{
  "parallel_block": false,
  "slots_per_expert": 1,
  "layers": 12,
  "width": 128,
  "target_momentum": 0.996,
  "ema_decay": 0.99
}
Rows from block 3 of a small self-supervised image encoder, named by matrix and row number. Rows with one number within an expert belong to one neuron, the router's apart. Each number is 500 + 40 x the weight over its row's rms, rounded and kept within 0 to 999. All counts start at 0. Numbers have three digits each.
Before each expert's rows are labels from the 100 images, of 14848, where the router gives the expert most weight on average: "place" is the part of the image that holds the peak; "patch colour" is the nearest of a few named colours to the mean colour under the peak. Only what is clearly more common there than usual is listed. The data: photos of plants and fungi (iNaturalist). In brackets: how many of the 100.
# router: slot weights (model.blocks.3.mlp.router.weight, 8x128), inputs 0-127
# up: expert up (model.blocks.3.mlp.up, 8x128x128), inputs 0-127
# down: expert down (model.blocks.3.mlp.down, 8x128x128, transposed), outputs 0-127

# expert 3
place: bottom centre (37); bottom right (31)
patch colour: black (91)
router.3:464469565487471471497481533518476570546507602560554533507514542464531510532495573469498510518473487519457426496528477462540453483531478459491549506514499449548466505518535441507567514458433520510494566497502511482455559456484465470478508487567457512541490494482445553483431435485514457532446469496547564530574529471535609447521476401508561467470460434456509522528449516483494559541453
up.6:554641514418455405468619497469449516511514549531474530468494546502451503512479490488512487423508509522576496550505525492504518535495413555509554429508457426510437496508458485546471588437449518539399484487458485441500507479481500435483511518522534502495541607517515510482520467545487512472525510483490536483442515501496524486564485550511505483508475481487534555486516500511468512491531
down.6:500464486491454474497497485507531562504535462479497515493477498493591450594413491432461493495500562455539500552552429510456584449507472463505462439597510506477523490476477473545558517505564506511497512552525491538553444507429448468518521508441515417407520507452523546504492573475468529509529538572450495497506475541505488524495588452491532474489509465503509479451504438518585562474490
up.7:484382518541548586549507471473532535426534482496535449506540526535493579535558549476476478531465418491443457477517433523509488528486523562503497538480530532531527490519509476517507497590495526503537498547569501515417485465538465551459447527531464462545421497510487450442479477399426455483479471494538492530523542535471514480519547393502521478495472462460499464540482556504532546525511
down.7:561494495538456436459500523537499565463542465505501549538508497490519525611536534408547549522486530437546486486540434477558507457459408543485475480536558489582503456485488459535457489485553508497554613567533500500535527481475468477497483530463453451495429484490479513498457527452510495476475470494439538548538506500532495544475491413497563497455510502483529443512489473457522612487466
up.8:547581525537454511493462495492497518443477512509541431511493502514473556516529525576475497570480497516518585498511453506557538584504470481434441534454534537502514504520473482476499451500514521510584550513507545527448509474456474494530414472529406497527426463434501480430476487404461439482426484505468426532585580524514544486502495442491588481492492491483446505503454514517536524489495
down.8:577507494538445428453504521526504563468531461505515528540501490503514529610546527419542528542491531433556491501530438478566519461458411532477454469527546482558506478474490481546460484494560508506558582582552523521534515483479482471495481537451467450494446494479492509489473532463500502473478469497420518568514503512535478544483503411494585496463511502476521423486503454470503620477482
up.9:530610513409488443496591502470466503541493525521479516469491508479472483500442481489489488451534513518563499543508556471460529504480445493530573432522462410494438453510446499510493589399472500538389497484493491443551505497458499418473529491524543481480544578498549522533539497601458525492518512502508558483462471480485510503586454575477480502500523490494551536513543479488507497491494
down.9:497473488502447476522491512545528556494503475481518534468464488470581465582431529479440503510519542478516504527577403473465552446530480443494467448561494518491518493489488460530589522502545518516495541555521459524560455516408429467485546500471539416438518473453520558532495579485468510536492531561473548499526460500531461528479580442495557482482478462482503474485488427512601546482464
up.10:473405488536556606596522466487507530392547467511593468511504498521517566541559513458477477545489456516473491486532435528514490502479487503557507539490477554520551487477497480516502487604476511481497480573554494486470519482566476552479444511508493482535423486498495457451481482419456474512518487483501508531479430514507471476529590397507490492503460464467485421574495511506473531499541
down.10:544492503528472444458496533542517563472514474520479545531522481483510516602524514398526536520475531424542483482549446474562511454463426535486495471540569456594484452495490446509451490495571524506555602579528516517518514462465472475487477532452467451496435478513486511489475528479495489485474464495420528549543512499515523549488479434497554489455528534487534441511501491466525634488458
up.11:557557509505465493499452482543514500453463511492515409491478489532461536500530520599451493571509503524535606512498458512531530565532536464402426544463516550488492493501442495440535449515536508508577511494505527536432490497466481463528444478523465513515435507438505484520484507445439449493427494524513404522576568516512524496463474537488625490493526507498467482502458482528552503453474
down.11:587504482568450441469490495475520567465522453513543537543501504498520519596518521432555492519461543458563517510542431481515501449452441535511480510578533485546513469463492520562469450496551529496564568564550516551542516489488469463483489520424457468510451503461473516496485562468493508465470451511433488559499506515543450558504500403479514509492494474496522447499513439466521631475477
up.12:530478507484487520522497477516520518481472505488525393530471518540477564524548590570487474555516454513505582473500484525490482572519529497412416556435510553511485478507501486474533472515520516510586483536592535492439488492484473507493450532507475498541446550463496438533450502382403445500431480526517448539557512528468500487490499480487581479469501486480455451531471481502583523495453
down.12:570509503549455444461498516510505586470537465502534539537517485501515523603545524407561538524481510440544501501535451483537518464452418529484473481523541478577516466489482478548462486499548501498555578584564529525537513487482477475506487523446468441490439489481488514489465533458509514473475471505436534545507491503538473540477509400504581501461494477488528414484509465465509636486480
up.13:552646511422475431497603495475455508508515534536473524458488517484459500503448481488474489430516509542593523560504530488480536543487423500535553433515440429501460493511441492511499589411471510534401502494469495421541489488455490429479517502518540477481538584500554522525536490583483515475512519500500531484468478488481499492558465566488506488504511488489546532502558491484489503484497
down.13:504456491493449469507490505529528559499511464487509529484471501468581459609430507445471506505503559461532489536576418497468566453511462475498471436584508519512526478477496452544566512514549517503497532561521473519563455510425436459505521510458527410432512480455517546513483568475468521513522518559454522502507461521531477539484581430496556474483485462483515467480491433502600579486479
up.14:578602507507436527479462480504484515455444498483531471510458527481475557507545527521463516585535507506552600493514454511566550584549456525437452512453531537502495514505442484470476478491511525514555536523493541485475517481436486436531432492526437498522426468473507467460478485441433438499449478513427437514595542523497512496529523448511574492498450518479439508492417505498543518477476
down.14:577503487535455433441503509505509555461537464498498527546507487492519527610556525417562545533475514428544488491526444485552518462464420539488466466539548473565510471476488476533444496501555503499555591575547524522533521489488487478502493540450460447516441491488480515489464533457500500473480488495435511570507512514533495539484489403494576518464502501498538416482492465470510630486486
up.15:476405499540557611563496468471533532398535486504548459511511506525498567531564536478468482550471438507449484482528429532544506534485505550508497542476499551525551474497533469518519500602486519488527504540553506493433512471556476559476442502514479466534431486495481467418460475390468455484486478487509486527507494521491491473515586392511515484505453460474514443555501540501492533532535
down.15:551486502529459435460507529538503563470533470520496547536512484487521526605535531403540544527484532438548479478547449471563516466463418543487482469528565478582497460488493456522460494484556509502551606577535506512529518474470468474488485532462452450493434479494490516493460526462504503486478472498427531555539509496530514542478482417498573493452513516482534439504498470456522629488469
up.16:509490530505548553534522420525457554466434450489531505527440538534535518547488548417451473517511533491523523513592449544528510510472549537553529524517509450527539462518524454543504539504484537560494537530480448464477497445489442494445450545480502380527459483472542482486433457464477482439497459478514515555478439533496491457499583451475458459489431453459548492568532509483529543570559
down.16:523477516512489454456531542523507518494528445544486524538547509538466513537574503428575580529465524442518472506539514464555520499443450582530492467520582444540493468484487506527416478506524479493548588558532530485511481453537497460465476486492438467542397442498502507469490523501516487429493439394458469514537543484535526560531436449513519494489531552482533460495489502460449597530510
up.17:527480548489537552513530424503463564485450476503540509522469562531517521554507559428462454529508521510524518522585451557543489506461546544530503517503515439540508478535513441550493550491463548571487503524490477455449473436486441493437446545516496402540456495477535479489423448485463480436484462472523510554495451548472516446528566459479472444478430442446551506555500507497531560577527
down.17:530474509524494472475521543521499526482523447541494520538546501533474513545581508416578585538475516453509481509541508472564515501439448593522490491519575463547497453490501489532419477507504490497548594562520528478513492439543489469465464491481435474550393448485483493483484508498526498438489451408466486531543523482539530542534428450495531497480536528470533445511498491456430598539513

# expert 5
place: top centre (27)
patch colour: black (26)
router.5:523531601491493505545508452515438572517481565532536473483515530513486517541515555505463427501499455582499508509555481515478475478489484423559522529465488463539501521573438431538539523506450545522508519508521547504514560445494403476448471512561518449549465483458514503515445434527464541498400441460551509545500516549482548428503489469485537441451511436450504505543478515520497573531451
up.6:518503549521478514521508465560475558497433515541549500532549507538492578541515575478429505556484493507505501524574445511507482479436543524486457542475524450548482471550541443539513493514472553564531501551487507493467431438505431480436512529536491452544441458521484507482427445467485430499446472479533505566549537525451496447455452412489538446440451439452499463546494516446518559530463
down.6:518501485489477442471554528564498567475526447498507513606558519494492527575547544419531537501491508439509527530504484458520495468430464476499478457468551456512498504480420526526429501546513505513505542578576515479509460494548461522508532537478510429600425479518537495516464510497485552492508493511520465577540506499512470587466455418543513516432495494475553408522464478446501549502439
up.7:494581515483519555551461462490466506522480576513476484467472486531521506500545507474448433512496446586453491481491499542551529460545526411499532514477448501514494501593454479414438531513495499508486506465503515531459576499502486553501388495531481502515512527480444483493454478472488484475453498510612508526509527529420593464475499551475495488466594502493445619508497548477550509529493
down.7:512557462494497467511542529529444522523518500474532533553528443550451547524517498478505505471522492493474527469450513493500452447447433441513484511466519484532503540533440520463360465496512529489486522491580506488518551563527539535495548524481561502636489485535545472564514481501474529483528567544488518514498469507469472552449416552535543541396508536522472465508459427499493443510413
up.8:600553487579525557535506452510540500405475462498507513509517442474542561488454514493409548495487400464499536537504466552495569469447516549494503529550528498488534533486545515530577453521531505507588554506489458554507463494465489484481516485452538480473508483513455499511489509443483398475463535540462486504513518481401427511460439403538493509491475488519442453476546497460538493480497
down.8:503501507507530545508471455417509468501523532437473462393467532509443469439505456575439442477513466538496471496472524571512512537540480541513502521516443556490506520491548475507559518458464467489493467413467469540530556495478541484519447462532490588436575515456455516505509445526531458494502512516547489454449530515478535410505554555475501459596521469518469573471517537590504510492564
up.9:520479552513485518525518464551465564500418517540552511524561513544492571542508558473445498550484494508501497521587461516495482483424545528487473547474536456545494460548531445545511492509471549556525504554497505484471437435511434475434521521533488453543438455526483509474426451474487444493455460478536511565552530527456497446458460416496523449443442431445493462548501522429512559543461
down.9:512493488480478449479566522561487563476514450497501509622571525494501513569539534416548542501496504430519525523510495454505501486439477475496490454472560467513505505467421526526443508544505492512506536567586521471504449500550475529505538535476514432594445478524544487508470514487492557480511487504519460576543509506507473594480438406543487512431497491482540410515469466443502546506447
up.10:579580476578517524537522511526553487412473459510518540532514420472531567478448529507435552514497416457521541516492474496459559451456500535488501529541537507482509514478543531509546433506539492500577556519510447536521453503503497474485526485445517489458496458527488500528508532440472388507464537542433492498516506444436412536455435424517498522491473509522452456461553483433517482453456
down.10:489468512495518535517455474429520473516527529458463472398475546513427451441513464567440464489502484514488485525487527538531524548560512530517507518506444555475497506494543486501577505454461474487495481430478472524504561491481525468496453448543497608429569515440431526495510453524527476505511484502553491436467550497499538421513552543491486451611520473521479585469491559585495518503571
up.11:456489548509472480540492526531460555512392551556570509499549499521463562544501554514470468573471502548516453511548522483472493470486587498468517577468545483548482462557505457498519468495480547517529509550433540494472497453537432463463494517559450472545417462495477511482435469469428472471442470462541489544527547503490537463494477437456537462461483445457481521564507549420511550481428
down.11:529530480448492496430563500546476503477499453456549531585558506416543531516476535478557561485527456483523512496479536493507502574496485458491508427514517497524494525455411493513451536540484483489459516487556523488577469540501514552564562503514530431555479470557558477556494459503502501510512539490546415535463511481457482551419451423574488558443450494490552417485482496437527535468479
up.12:481560473535504425606497621533521490454448514522564520531520452504487556482469547503491506541480460519482476497473530409439495426471512500499473578500500504488545507491531527470494416543502471460504481533529474524487497521620514483493497502496478552486461483508504550558519533429445456549445520513493506499510496379534457522476452466456542519504532501513478456502548476431458483422440
down.12:460434500513505535568443507499510493542543519542474507437452541581438459449527427526454493543490557503472505547498492494552523452540515505487510545491467523435488534534558538434514430438484485504510496478459454474417518477507495465484440442539506623463494519435461525493514532551488485475520464496482533457542500493540508484541539557468492465580538548491459580476423534552447437546519
up.13:478532522536480516563408509466481507442424564525524416415530459504474476501534486491459452491443487577497506504486512494530514475535519489483570601468503528507541530580486490469551457560487499475558514512412505560457542490480465501506428482522417510502490509445419460421463488475497512434423495481540511499530558500493570476516493519464542501499539489507443552523545591498529506486505
down.13:514504495566475445528526566495495492520481482537522541515478462563467515497577509456477468567476581468456514471542460476467445393456461504538450539474526436541504531589558553491413450455542530533504491557527469494460563491471545476437488524435511471495477436535510487441512554501534527476488489518444510540572456480515463552524474573443542492486542572498482488522512433519453458525461
up.14:496498523518500568573426466477493515422452534498514439387497477509490492488533495445428476483471459578474524515516493536515528529507503513529561582510480529512561534567486473486587496567500499504556557513487489550486509477487455510493413476518440479504481490452423465468447478477482444410442499517609521508556513519450544462519460481478546489499552496494438479525522574538543520516515
down.14:488491480519448421485546599500539547489516460520513500560521510564448513543577526464478491522468557447466534510519455424449442444466479468548447493468550432543487518521497531500410480497521557478482531546587522499477530532527482510433537517469505432554423434519518558515503525526508554482507476454543466485515505426542490582477450541511528493438541490529565483512466455526481553540470
up.15:501502567492480504517520484547480572508439527555573484535551533527469560556520561475456474563474496517515493533576480496488465490450539521469482546450531449573471473534526428534499496499468567547506495560493529463455466421520436482440497515544484466557422470523504523483432438487482483507465442459539510571530517514486531430468467454481521429445462432429511479552498515447496573526459
down.15:535478534465500469476559476531495581461529455479495484594545532498451511581559551434513527493479467433514493541509486500542536516433485487502499454435545484514495499460403515539453501572475509513514536566560526503505469469568453522497481523494496464590444501487539496519458474498499578486514478483537428576504527533501501555460496408559521478460515457459538409479455516463505589486486
up.16:462450542530488524552411472499488541491404524530518440407555469538474516500531526478429474500479502554476517504538515537508508487485550509498524591478526493524527488597520458510540498557498518509578520506496506558479491462504440476454460477530440429518457471506402477453431468466516470426442489475577508517535567531456536467468450464474540465462522474482467513551518575495551538548487
down.16:494471471482463423486575571518510538482521441504541479611533516498475502517560559468518548526498532442490537516503514436476485486479479506511452459461547478518498554478456546523411488507485501472466544531615498471488496550546498527487552500484513438578419438507514525521466514497515576485526467462548434514515521449525460593470432462540519523458483516511561424493462463484462567535483
up.17:476460548532473486548458502552460558499386540549546491470543496532486531523534549465467490547461508535481485513553484518512472473473572516483505584459546469548505497588535446505509471519481538511548503534453523524449484450524430479451500523541442457538439486498432494462410455447485463468445470460568500546548556511470535450475461440475554455448500447461495489556503559456509560514463
down.17:525487492445464439458561530534490557484521455487549506600549516463513503536528565462530558496512495438515525521506529448524498534489464473500485434466546494498501534451418518521445511530474491482479542518592497472529478522534490527546551510512511457589441469510534513558460469500517549492537503489548435565494516458512472579429452418585535533455454485495562407480449506441498548519478

# expert 1
place: top right (50)
patch colour: black (27); white (26)
router.1:444417515448470533548525482473465545520503547580554471522492553557467549523494527460430458494433558542476438544530494543507525525488548505475524535465505475546473565569555465502551503430467536453452499531463557422419489463538482547512479469539507491537473500494487522475440474472493484490587473446529449497481564510507541464491491389449520466470546484477481524541476507538440538493569
up.4:464468501462506441483528538466476510597512480519498477503507521539422444529509456489511449459514552500516494522495531483475452385460516457512435463499444483512464543501493486560470546502468512498446369452516560472541504505508523499499528514507562530508545599541540546463545491630540587518524479462485561486431466496508501490471516565480479482496539478485587519500532473547475508545518
down.4:523557498498440503476532518512558527466538507484497560522498473492562501523463578479536520502458438449466514516546408439481498418521457457515491459569536474446498465452479533520543488507586489562546596576512491519523442522496454491516508524474480424506435488493489507527459610448454439522472550578516532521522484480493493533435513415517495532461518456517538459491486468515536546490428
up.5:553523510454456418441548520483466504568544523511494513504478548510460454529488492496524447507539557515554516537506482470505474422484479428485482453500413482499440461491422490539492541437464517533422428479501546477555524491466514501503499521539543554499541614496570544490544483649518557529501477488469575498461463490516512483493498569476507485496548481481563557485497458552485499496503
down.5:479490492512454495520544535523539534470527491490503558519516471501582479532464555464544536517435469452465495532564441430452519413478468473541499457580536459459523464460506539551537486517562469544531593588500482505537412520502459523492530512448484403483461454479496527521464604445497484541480550555506555493526477492483486538453515409492482523463511450520547446485503453493495558508473
up.6:566558514542470523483486467551506542415428523493519537444528503512528561503516604478399474490514456492505528488543452482501509539522525525441500551485558498519512518551483457517553497489527532546597553550496462555432496456456441420468505520509464457514463459528436502482461481398501427495426469526504499520564509525432529475467502485499540465472494460475460504556539490500563540476458
down.6:506513495493447458467528542502495571487543491489504556554518431505529550531563540429462492551482474455512521484543455418513503413532431442505471472455583481471509506481463477476471503497571487562552570579569470508469506518523481521555510510476500418547439468509520496555433523468492481509447488518510525593494471486485508531445495429561550496414524506487519423516488472499495576520460
up.7:558584521535477536477494454547514543408427519471528560463524490500529582509506604488402483503510443489513525478543450501500527546514533520452507539494539501528500495534465467508540502498523542545578570567493468565455509455461441442475495530512469473516460458530455495492465477398461418496436474531494499536550506524430506475469515471513537467472488467478454511569525480509563539456446
down.7:504523504495462461462523540517498565486540484482488554543517429501548551543553538425468489541482467452513525487532457424508513415520443438500470465481598483483508495478440464479475513516582488571558562577564478527478487506506472512547513521476497398554447469496525492543442518464479486500446493516500519584507470501472506551458501435555531494405524507501521422519483471490516585506456
up.8:506502506444514461498557507447451502575543497506490496520471527517444448517503453476541451496520555503535476529506535492508491434465501453545471452496400470497466490485474498532456548469459506520407420466503546473553536501530528516495495481515561545498539602539567531474542490659524584502526490469491555502433463487510500487513522568489470492506564487489570577482497477553447494529530
down.8:525548486544429494496517555518553535446514509494524560486499452469561515490486582493522529526447449455459526532538414441478492454513479452512486486558517483459526488447498548513562457521553497542549582579503503510530470509474439494487522510459487427484444481506471518538496608461469438552453553563519559509520483458489452531443519420493492548452520434524543452483488456509526549484424
up.9:564535497467456432428560500481456514552556514499494539505457551492462469533511485485534461512541557507557507521514473491527477445508461452497463445502400481496448468485431484531475543455474525537426427481494532484563544486474509490511487517550545542511530605522577525484561486655498549504514478482448565499457452506529502484511534529495491485499545479484559579481468453561488503488495
down.9:497500494517445490516549540508535546472534497499515570526526471516569495505463552469557528522437460440453482539564443449455517438476467468541497472577539451442532467461491562551542468521554467539543572601513482502540426507512461514485538508432477410471460463488489517527482602458499486538485549564503529493512464492483468545442515405480482528488523451507540435465499457504482555495482
up.10:557582511533471531483506464547513543413424525480533567466529490500526589517510604483396468508504437498511511477545447498498521535509524511457514542486544495528500492530467463518537493501514536538575562561482468567456516451462439445474494536515464486512454456538456502501473474409462420517421480528485504533553504511436513478478512474510536469471499463472442514565531472505553535441435
down.10:506522506497456470466524535529493565485549485486490560552518432495552556540549542423475490540491459446508527493524454433514511420522446439495475467485594491485508490475440469479479517515573489570555563576559480506484485507501470515553502531477497400548447479500523494557438509459476474509444493529506519590508464509473503546451502424550528505406523500491507421520478476486516584499454
up.11:508552527497455497518502503556449555470423556515548545498555507515537580533499581493448451551484469521513457505543478488487480506483507491474551571488556489545492473551445453527520482476490537525548544551452481559463516446495437463478479549523427490536445455494447488495446461430447439532424464490497520539545518508479559463534505464463527466462506441468415530588525507470532553449434
down.11:527504461487440477464549499526443567507554486495519594585544483482575550495531533427523522545517446462493512506518463451528500468521409446499487449500564488465508497453442491525474520490528465546532565544559444509554487533507511553578522518457496422562469469496538468575438498488512468542478496525507484600474454513484472532459504416567510512446498493490498430483474483459501576497486
up.12:562560517531481554485500447547515537399440511472531563481512488505542582507507603471398476502512443488505530483552450498490517553507541523462497530495537493521504494533482464517553500496523537541570552578499471555463495454454439437471498534512476442511466454534453507487459479392475407515440476526506506526553492523422505473483519454500514465464484465478479503566534477505570535470457
down.12:503513505496460465466523536518510573490542486490480550547514420503553545540551544427462489543481473454507517478550453423506515405516459433512473472481592471477505489492460473474476503516591485567545562586569481520469483506508470512534512522470500400545443464499522500530442534449473477510448492520499527587514474492471512546465499441552522482404527510507530428522490476491507585513461
up.13:559561520518496580490514427537507533412425505481533559501505497506540579517496602466410476507510450493509541485563467511480519543490539520468504530509538480523490481541483473525545510493523540545560556583508484536476500449450444451460486528513468416506471437529457505471455482407472403501449474511498510528551509522411507479484528443470503468466481473478493497570540478495574530496467
down.13:502512503493465454458524538514505568493532487488476544557527426513549532535540537425469490540480476455508512476568465423491512386506460455520480470495606451475500488503472473479463505505593476567547567581564476533475487507516482516521509512460499396536446450495524499513442548450479474509450501507482515582518488502459517559471491447545510475414531527513530427528496476483500579519474
up.14:557580506519485541480514458548517537406427512478539555486526491492522591518493597490406481520517427497520525472550461494482522548500526512453501535494540489519488488527480465517545496497515538542569568573485486546478496449456445452474486536519481462515464439530471501486473479406443399517439476531482510533562504520421507479498507461504525470467482468478451503571527471497568532450434
down.14:508522504501463466470527535521499567485532480488492551549522426495550552546546538425479487549488473445510523481537455433496504400509446444504476472490598470490503489483451471485475506515587489565561552581562481522488487506499480514546513531462494398540446470497524490534443530458470471515448498522494517587516469505465503550468492432544529504399527503504524417535490467483516584492452
up.15:570588509511481555475529451559511531419449501492544537521510487496510604526492594494417489524520437499525569473552466503467523526471499498443509518503537490522449474534472480522524492475509535540545558583503503503490471454462450470476485523526476450525453428512488508495491481423430388496435472518468522529556505515426492485506521451479510476461456483480464507576517443473562528460426
down.15:512530507508475461481528527535496576489528477488494530555532417513549550549525531428486487530490479458517524471547454442479509375482450460522473486497600460485504478497472476492468487518594495563559551591555479525490481492509478508525508530447494394545436473485530484521450547449470460503459517522472519592518471510465500554493496438534515495407528508502514427541514464482506569499456

# expert 0
place: top centre (39)
patch colour: white (48)
router.0:544520551469476498519514460497443555534498576520497523534485598550526489537515515421471460525487478555488456525517456551554489489486485468509521481467435434541497498560493435506488562479442547540454523485532523533483524449502443519460515549585487495550494527454516472521471400492489564462484474472577526574490543547500566406480553487504574445457501454440495540505445513505523544550525
up.4:553550535521477480491525513548534541477476488510547530543544493516512587529464584492457488539517471482542543552560455477421503504390533522479462515499555470527476432511511482567539485475493538569527507583537485505495432452527442444456557549505514472516471477466507533522445492423473457572441453509441505551513477484470440490492453479472476464454468431472525433532527447439512524467450
down.4:531511474512463472465503491518460536474441515475540587609497520491552545573512575381514503514468507474519527471508451491499496443486474465488475500467530475544518481517443485474430522519522546523514508563542485508460532492517482511530554576448474432577484509501533467522447517446479566522479495551461520636505462542531480515507486444505532519450504486444539403540487450424530499502489
up.5:472510553544465471524453532530476550507436541579575449482551507551465543558506567516463456554477504520504491490535489467448475468479577524460495572444548476564474503553496445476488451501469545512520480563477543494418489442528447482444503501561459494548398468502469528485449455476478509476453450436525481559528549479522549463475444516459532450446495457454495524558535522458490560495467
down.5:473510509489467482466477544470504536427505512448523569505530541444501481549538509381529560468456436488481490545442498470533494570508503453519518461456511494564521494471462475515491528597442521497479507524508528474494480492527477537525529500487478422557504510547472468566471425501516570533499542520580486524488552465503507495479521422606489518472505434461576395519458548489509577466509
up.6:513518559508478493503506496541504570511445509535546498522562518533485591541484566500436468555514502505547514529575466483426481486424580528468471537469556457554458454526520445544530487491476555563520480561524519471467443435532433469443533524531487482545446469503497523506434466468473464539454434468514499565525530504487496464492444487466494433448468440439504463569527485426501565495455
down.6:515516475472459457456504499520473537450455496463537574589517530477495521592529577363525544500475499455514515472478508471509493492476481464492509463447543464564486479508450477492419530548514536545497521557538507492465522492547501532530533560475473434576477509511533478503424491456498580526495497533540524623512509530536514512495491449542520516451522481463553399568476479439511516473493
up.7:553544534524482490490546506558522537470479476500540514555539500504511589524454581490459512540513459478538536557560450481411510517390526520466473519499555472523468430506491488579549477483498542573529518576541497511493439456492452443447545575501516453512479481470507537503463495431469460577446455500455503547514487486461447496491445452477480473450458432485524457531533458440534520483442
down.7:517524470509455461461511501525454528472451511492537591616496529494578540566511575386525500503479514478518522487508446483490477434474479467489473498480522469531515498526454494474430508520525543526512506565535502505471522499531476523528553593437479426568474512512545470530446520452480564514476498552465524636499457535539478522497489449498515520442500487455533415544499455439535486498481
up.8:530560562526480486489508524552507577496471508538545472504566569528527558543486597495431458548503462479508512526566433471465482488475535523465487527449529472560451491504504441517537493483474570585522521550522511472469468410514441472442559552526496482555458474504495520485435446467479479529457454486508495582538506477511497448444443492510503431448452429432525453538522493469518564487471
down.8:509523500486477449445497503499431533477479488488503537565522565515484487563559548387526494485446517459533515535540469504531503459442447493527495498480510440568517445514433459469456504529480522534526506593562512502518509450529458526498499571501487494591473489487533466545435465526471583499450474524488502613511478540551514506492488438516554471468533486414501400523440481455517562508488
up.9:560549528552497550504525463521542534427501486498530557535533548468560606513488558433421484537488438485491497582549371516477523494456536500456483544490518483528497467511490491540547493523485533593523533531550476521489455431453457522442519573501518489512484493506474492516471477467465456567453473506501510582533467516439456469472429452499516481452465435464467464518485480435531515512474
down.9:518540491514463471455502504517458553468503483513492584578513556511507507562536557355523505513471509429499517541543443466504513438451454473531483490501539439518522461515444497475458488535528510536552516600528507503510515448524447538510494615458464445545467497478520478482429502478505523494460488565505519606543470541532494520491464431485505508481546482443530412552490475445505510499496
up.10:552544530531491500513527508538544542470482489513549528537537508509512600519455562495444511547514467483534502554562445479405529484396557520472464529488543481529483437493505480575556480520489521571526514568536465509483438454542448471447558535495521485510470476512497537517455493419460454587439466506465519553521485487478440487484432470502499474471464440468499441530533462405505524469446
down.10:523523486496443471454517501521453527459451507495521583609513534494568535565505575377527521497479502476533515480529464492512494464473481469491483491477540462528525466505441484488441520537516530534519526580541513501483503503534472530527551594446466427564478512516529468520439512438476569508471494543489507635515466547524495520494476426514512515433506473471535411533504462433527509500488
up.11:441469516491430396494443554525488504503518604493511464514468484454455445551545507516523516539491520546487502488463470480571453508563496503484440470408460528498499538531438488510515507575404519467453432466487515483478524506472495455540473557578525570521503547500488494441507448547521566497527501506515496501467570473566494483446559506589599503516493486481548499477449530552479506505515
down.11:565524428479457496482578488511503561453548426498482509589505521512550529506516495437484505534483516417524557525539478500450531411463409497531473465564549442532473501489499579526452511461572499483517504494524479550540473501514523558514527553437471481504492491510522477481453580459532462562550565548525485580472450521476456565414494458452496513516525473468529467482520469442473522468481
up.12:531522531517479473486523519572547537461482470499526491521559488508512593530460585521440497542515468463536544535548442478426496512397518535469477510488569473530465426499510483572564484529497540576526511577570483510492446459494444430448560563509526473518469465495514514524489499455455469562449463494458506541528513484487446508472440474484491465447449444477509444524513446450549532467430
down.12:518527456505465449465505517520464521457462513513529580602491511492555531580503590398521505487486500478521515471525451476502475444466473481497468501472529471534523485519461482471436515542527522534510517577537519492485536498525476531526543601446479436565477510513543486526445522460474575525471493552474540640513455537544487515473486439493511526450498474450536404540506451432516508497473
up.13:551534527525480498498550500542533533459487459492542521564534508490514598521444568472455506549497467463531529567559451490402516509395528530461490521491549477524470441502496484589553478492495530572521506573547491491487432452489458471444540576499520458517484478486501524507475496431458462585462464492446515549522493479464440496509427455466484472449472448479513456527544469426529526484460
down.13:519521472504462465463518495520459541474460507499526587613493537487570540562506583376518504488475509476520514488514449494489479435460472475497477503478521456537520497520456492477439506531522531527517512568535512511479508497535471543516545597429474430559484511525540467542441512452485559524476499552472528641501457539526488516493469452502509509443506481453530413544506451435523493498473
up.14:474507554547460469528460540518471554513447550579578451492538513556478544560508571529476441564476498529501481496535490466445475463475574529460496569447544477567473496555498447479497464487463548515516483575480539489423493445529446474449502499555463501551394469486472531491450451476477515487451446440508496564521527474525550461487453515456538452448483451448495515553521517455492557498463
down.14:480508516490472492456487534466499545433497509449537574523547556438504484550536518370532543480466431498476492543457487477534486578512493460514516471461504487565526508481444477511490525587440513505491507529514522479507475487520484529525531513477474403556514485537481479560460431491531566514496530526571480540490534476503509500474515416607493514482504434458571395508456548486515590482514
up.15:533532558507466484490524511569523556494469500522541508536558508527507585539475582498441482536525487507541515544556452467427480484407545515465475513489554466544448413520505463567546489497487549581513491572515507487489452442520440441457558535531507484527464477491525524505436478470462459578455439494460511556518501491482473474485438481471489449453459429451521452544524462427518536487445
down.15:527520473498468465461503493526448514469443520489534582600499530493532537584523581370525512499485503484522513472496457482514471458473481456479508490455524478556504464529446487478440516507508546534523517567531521492471549470504486518525529576473475445574481505502539477518447512456472576517469488535474558637516455542539502516498498447491539523432514485444541424565466464427528511497479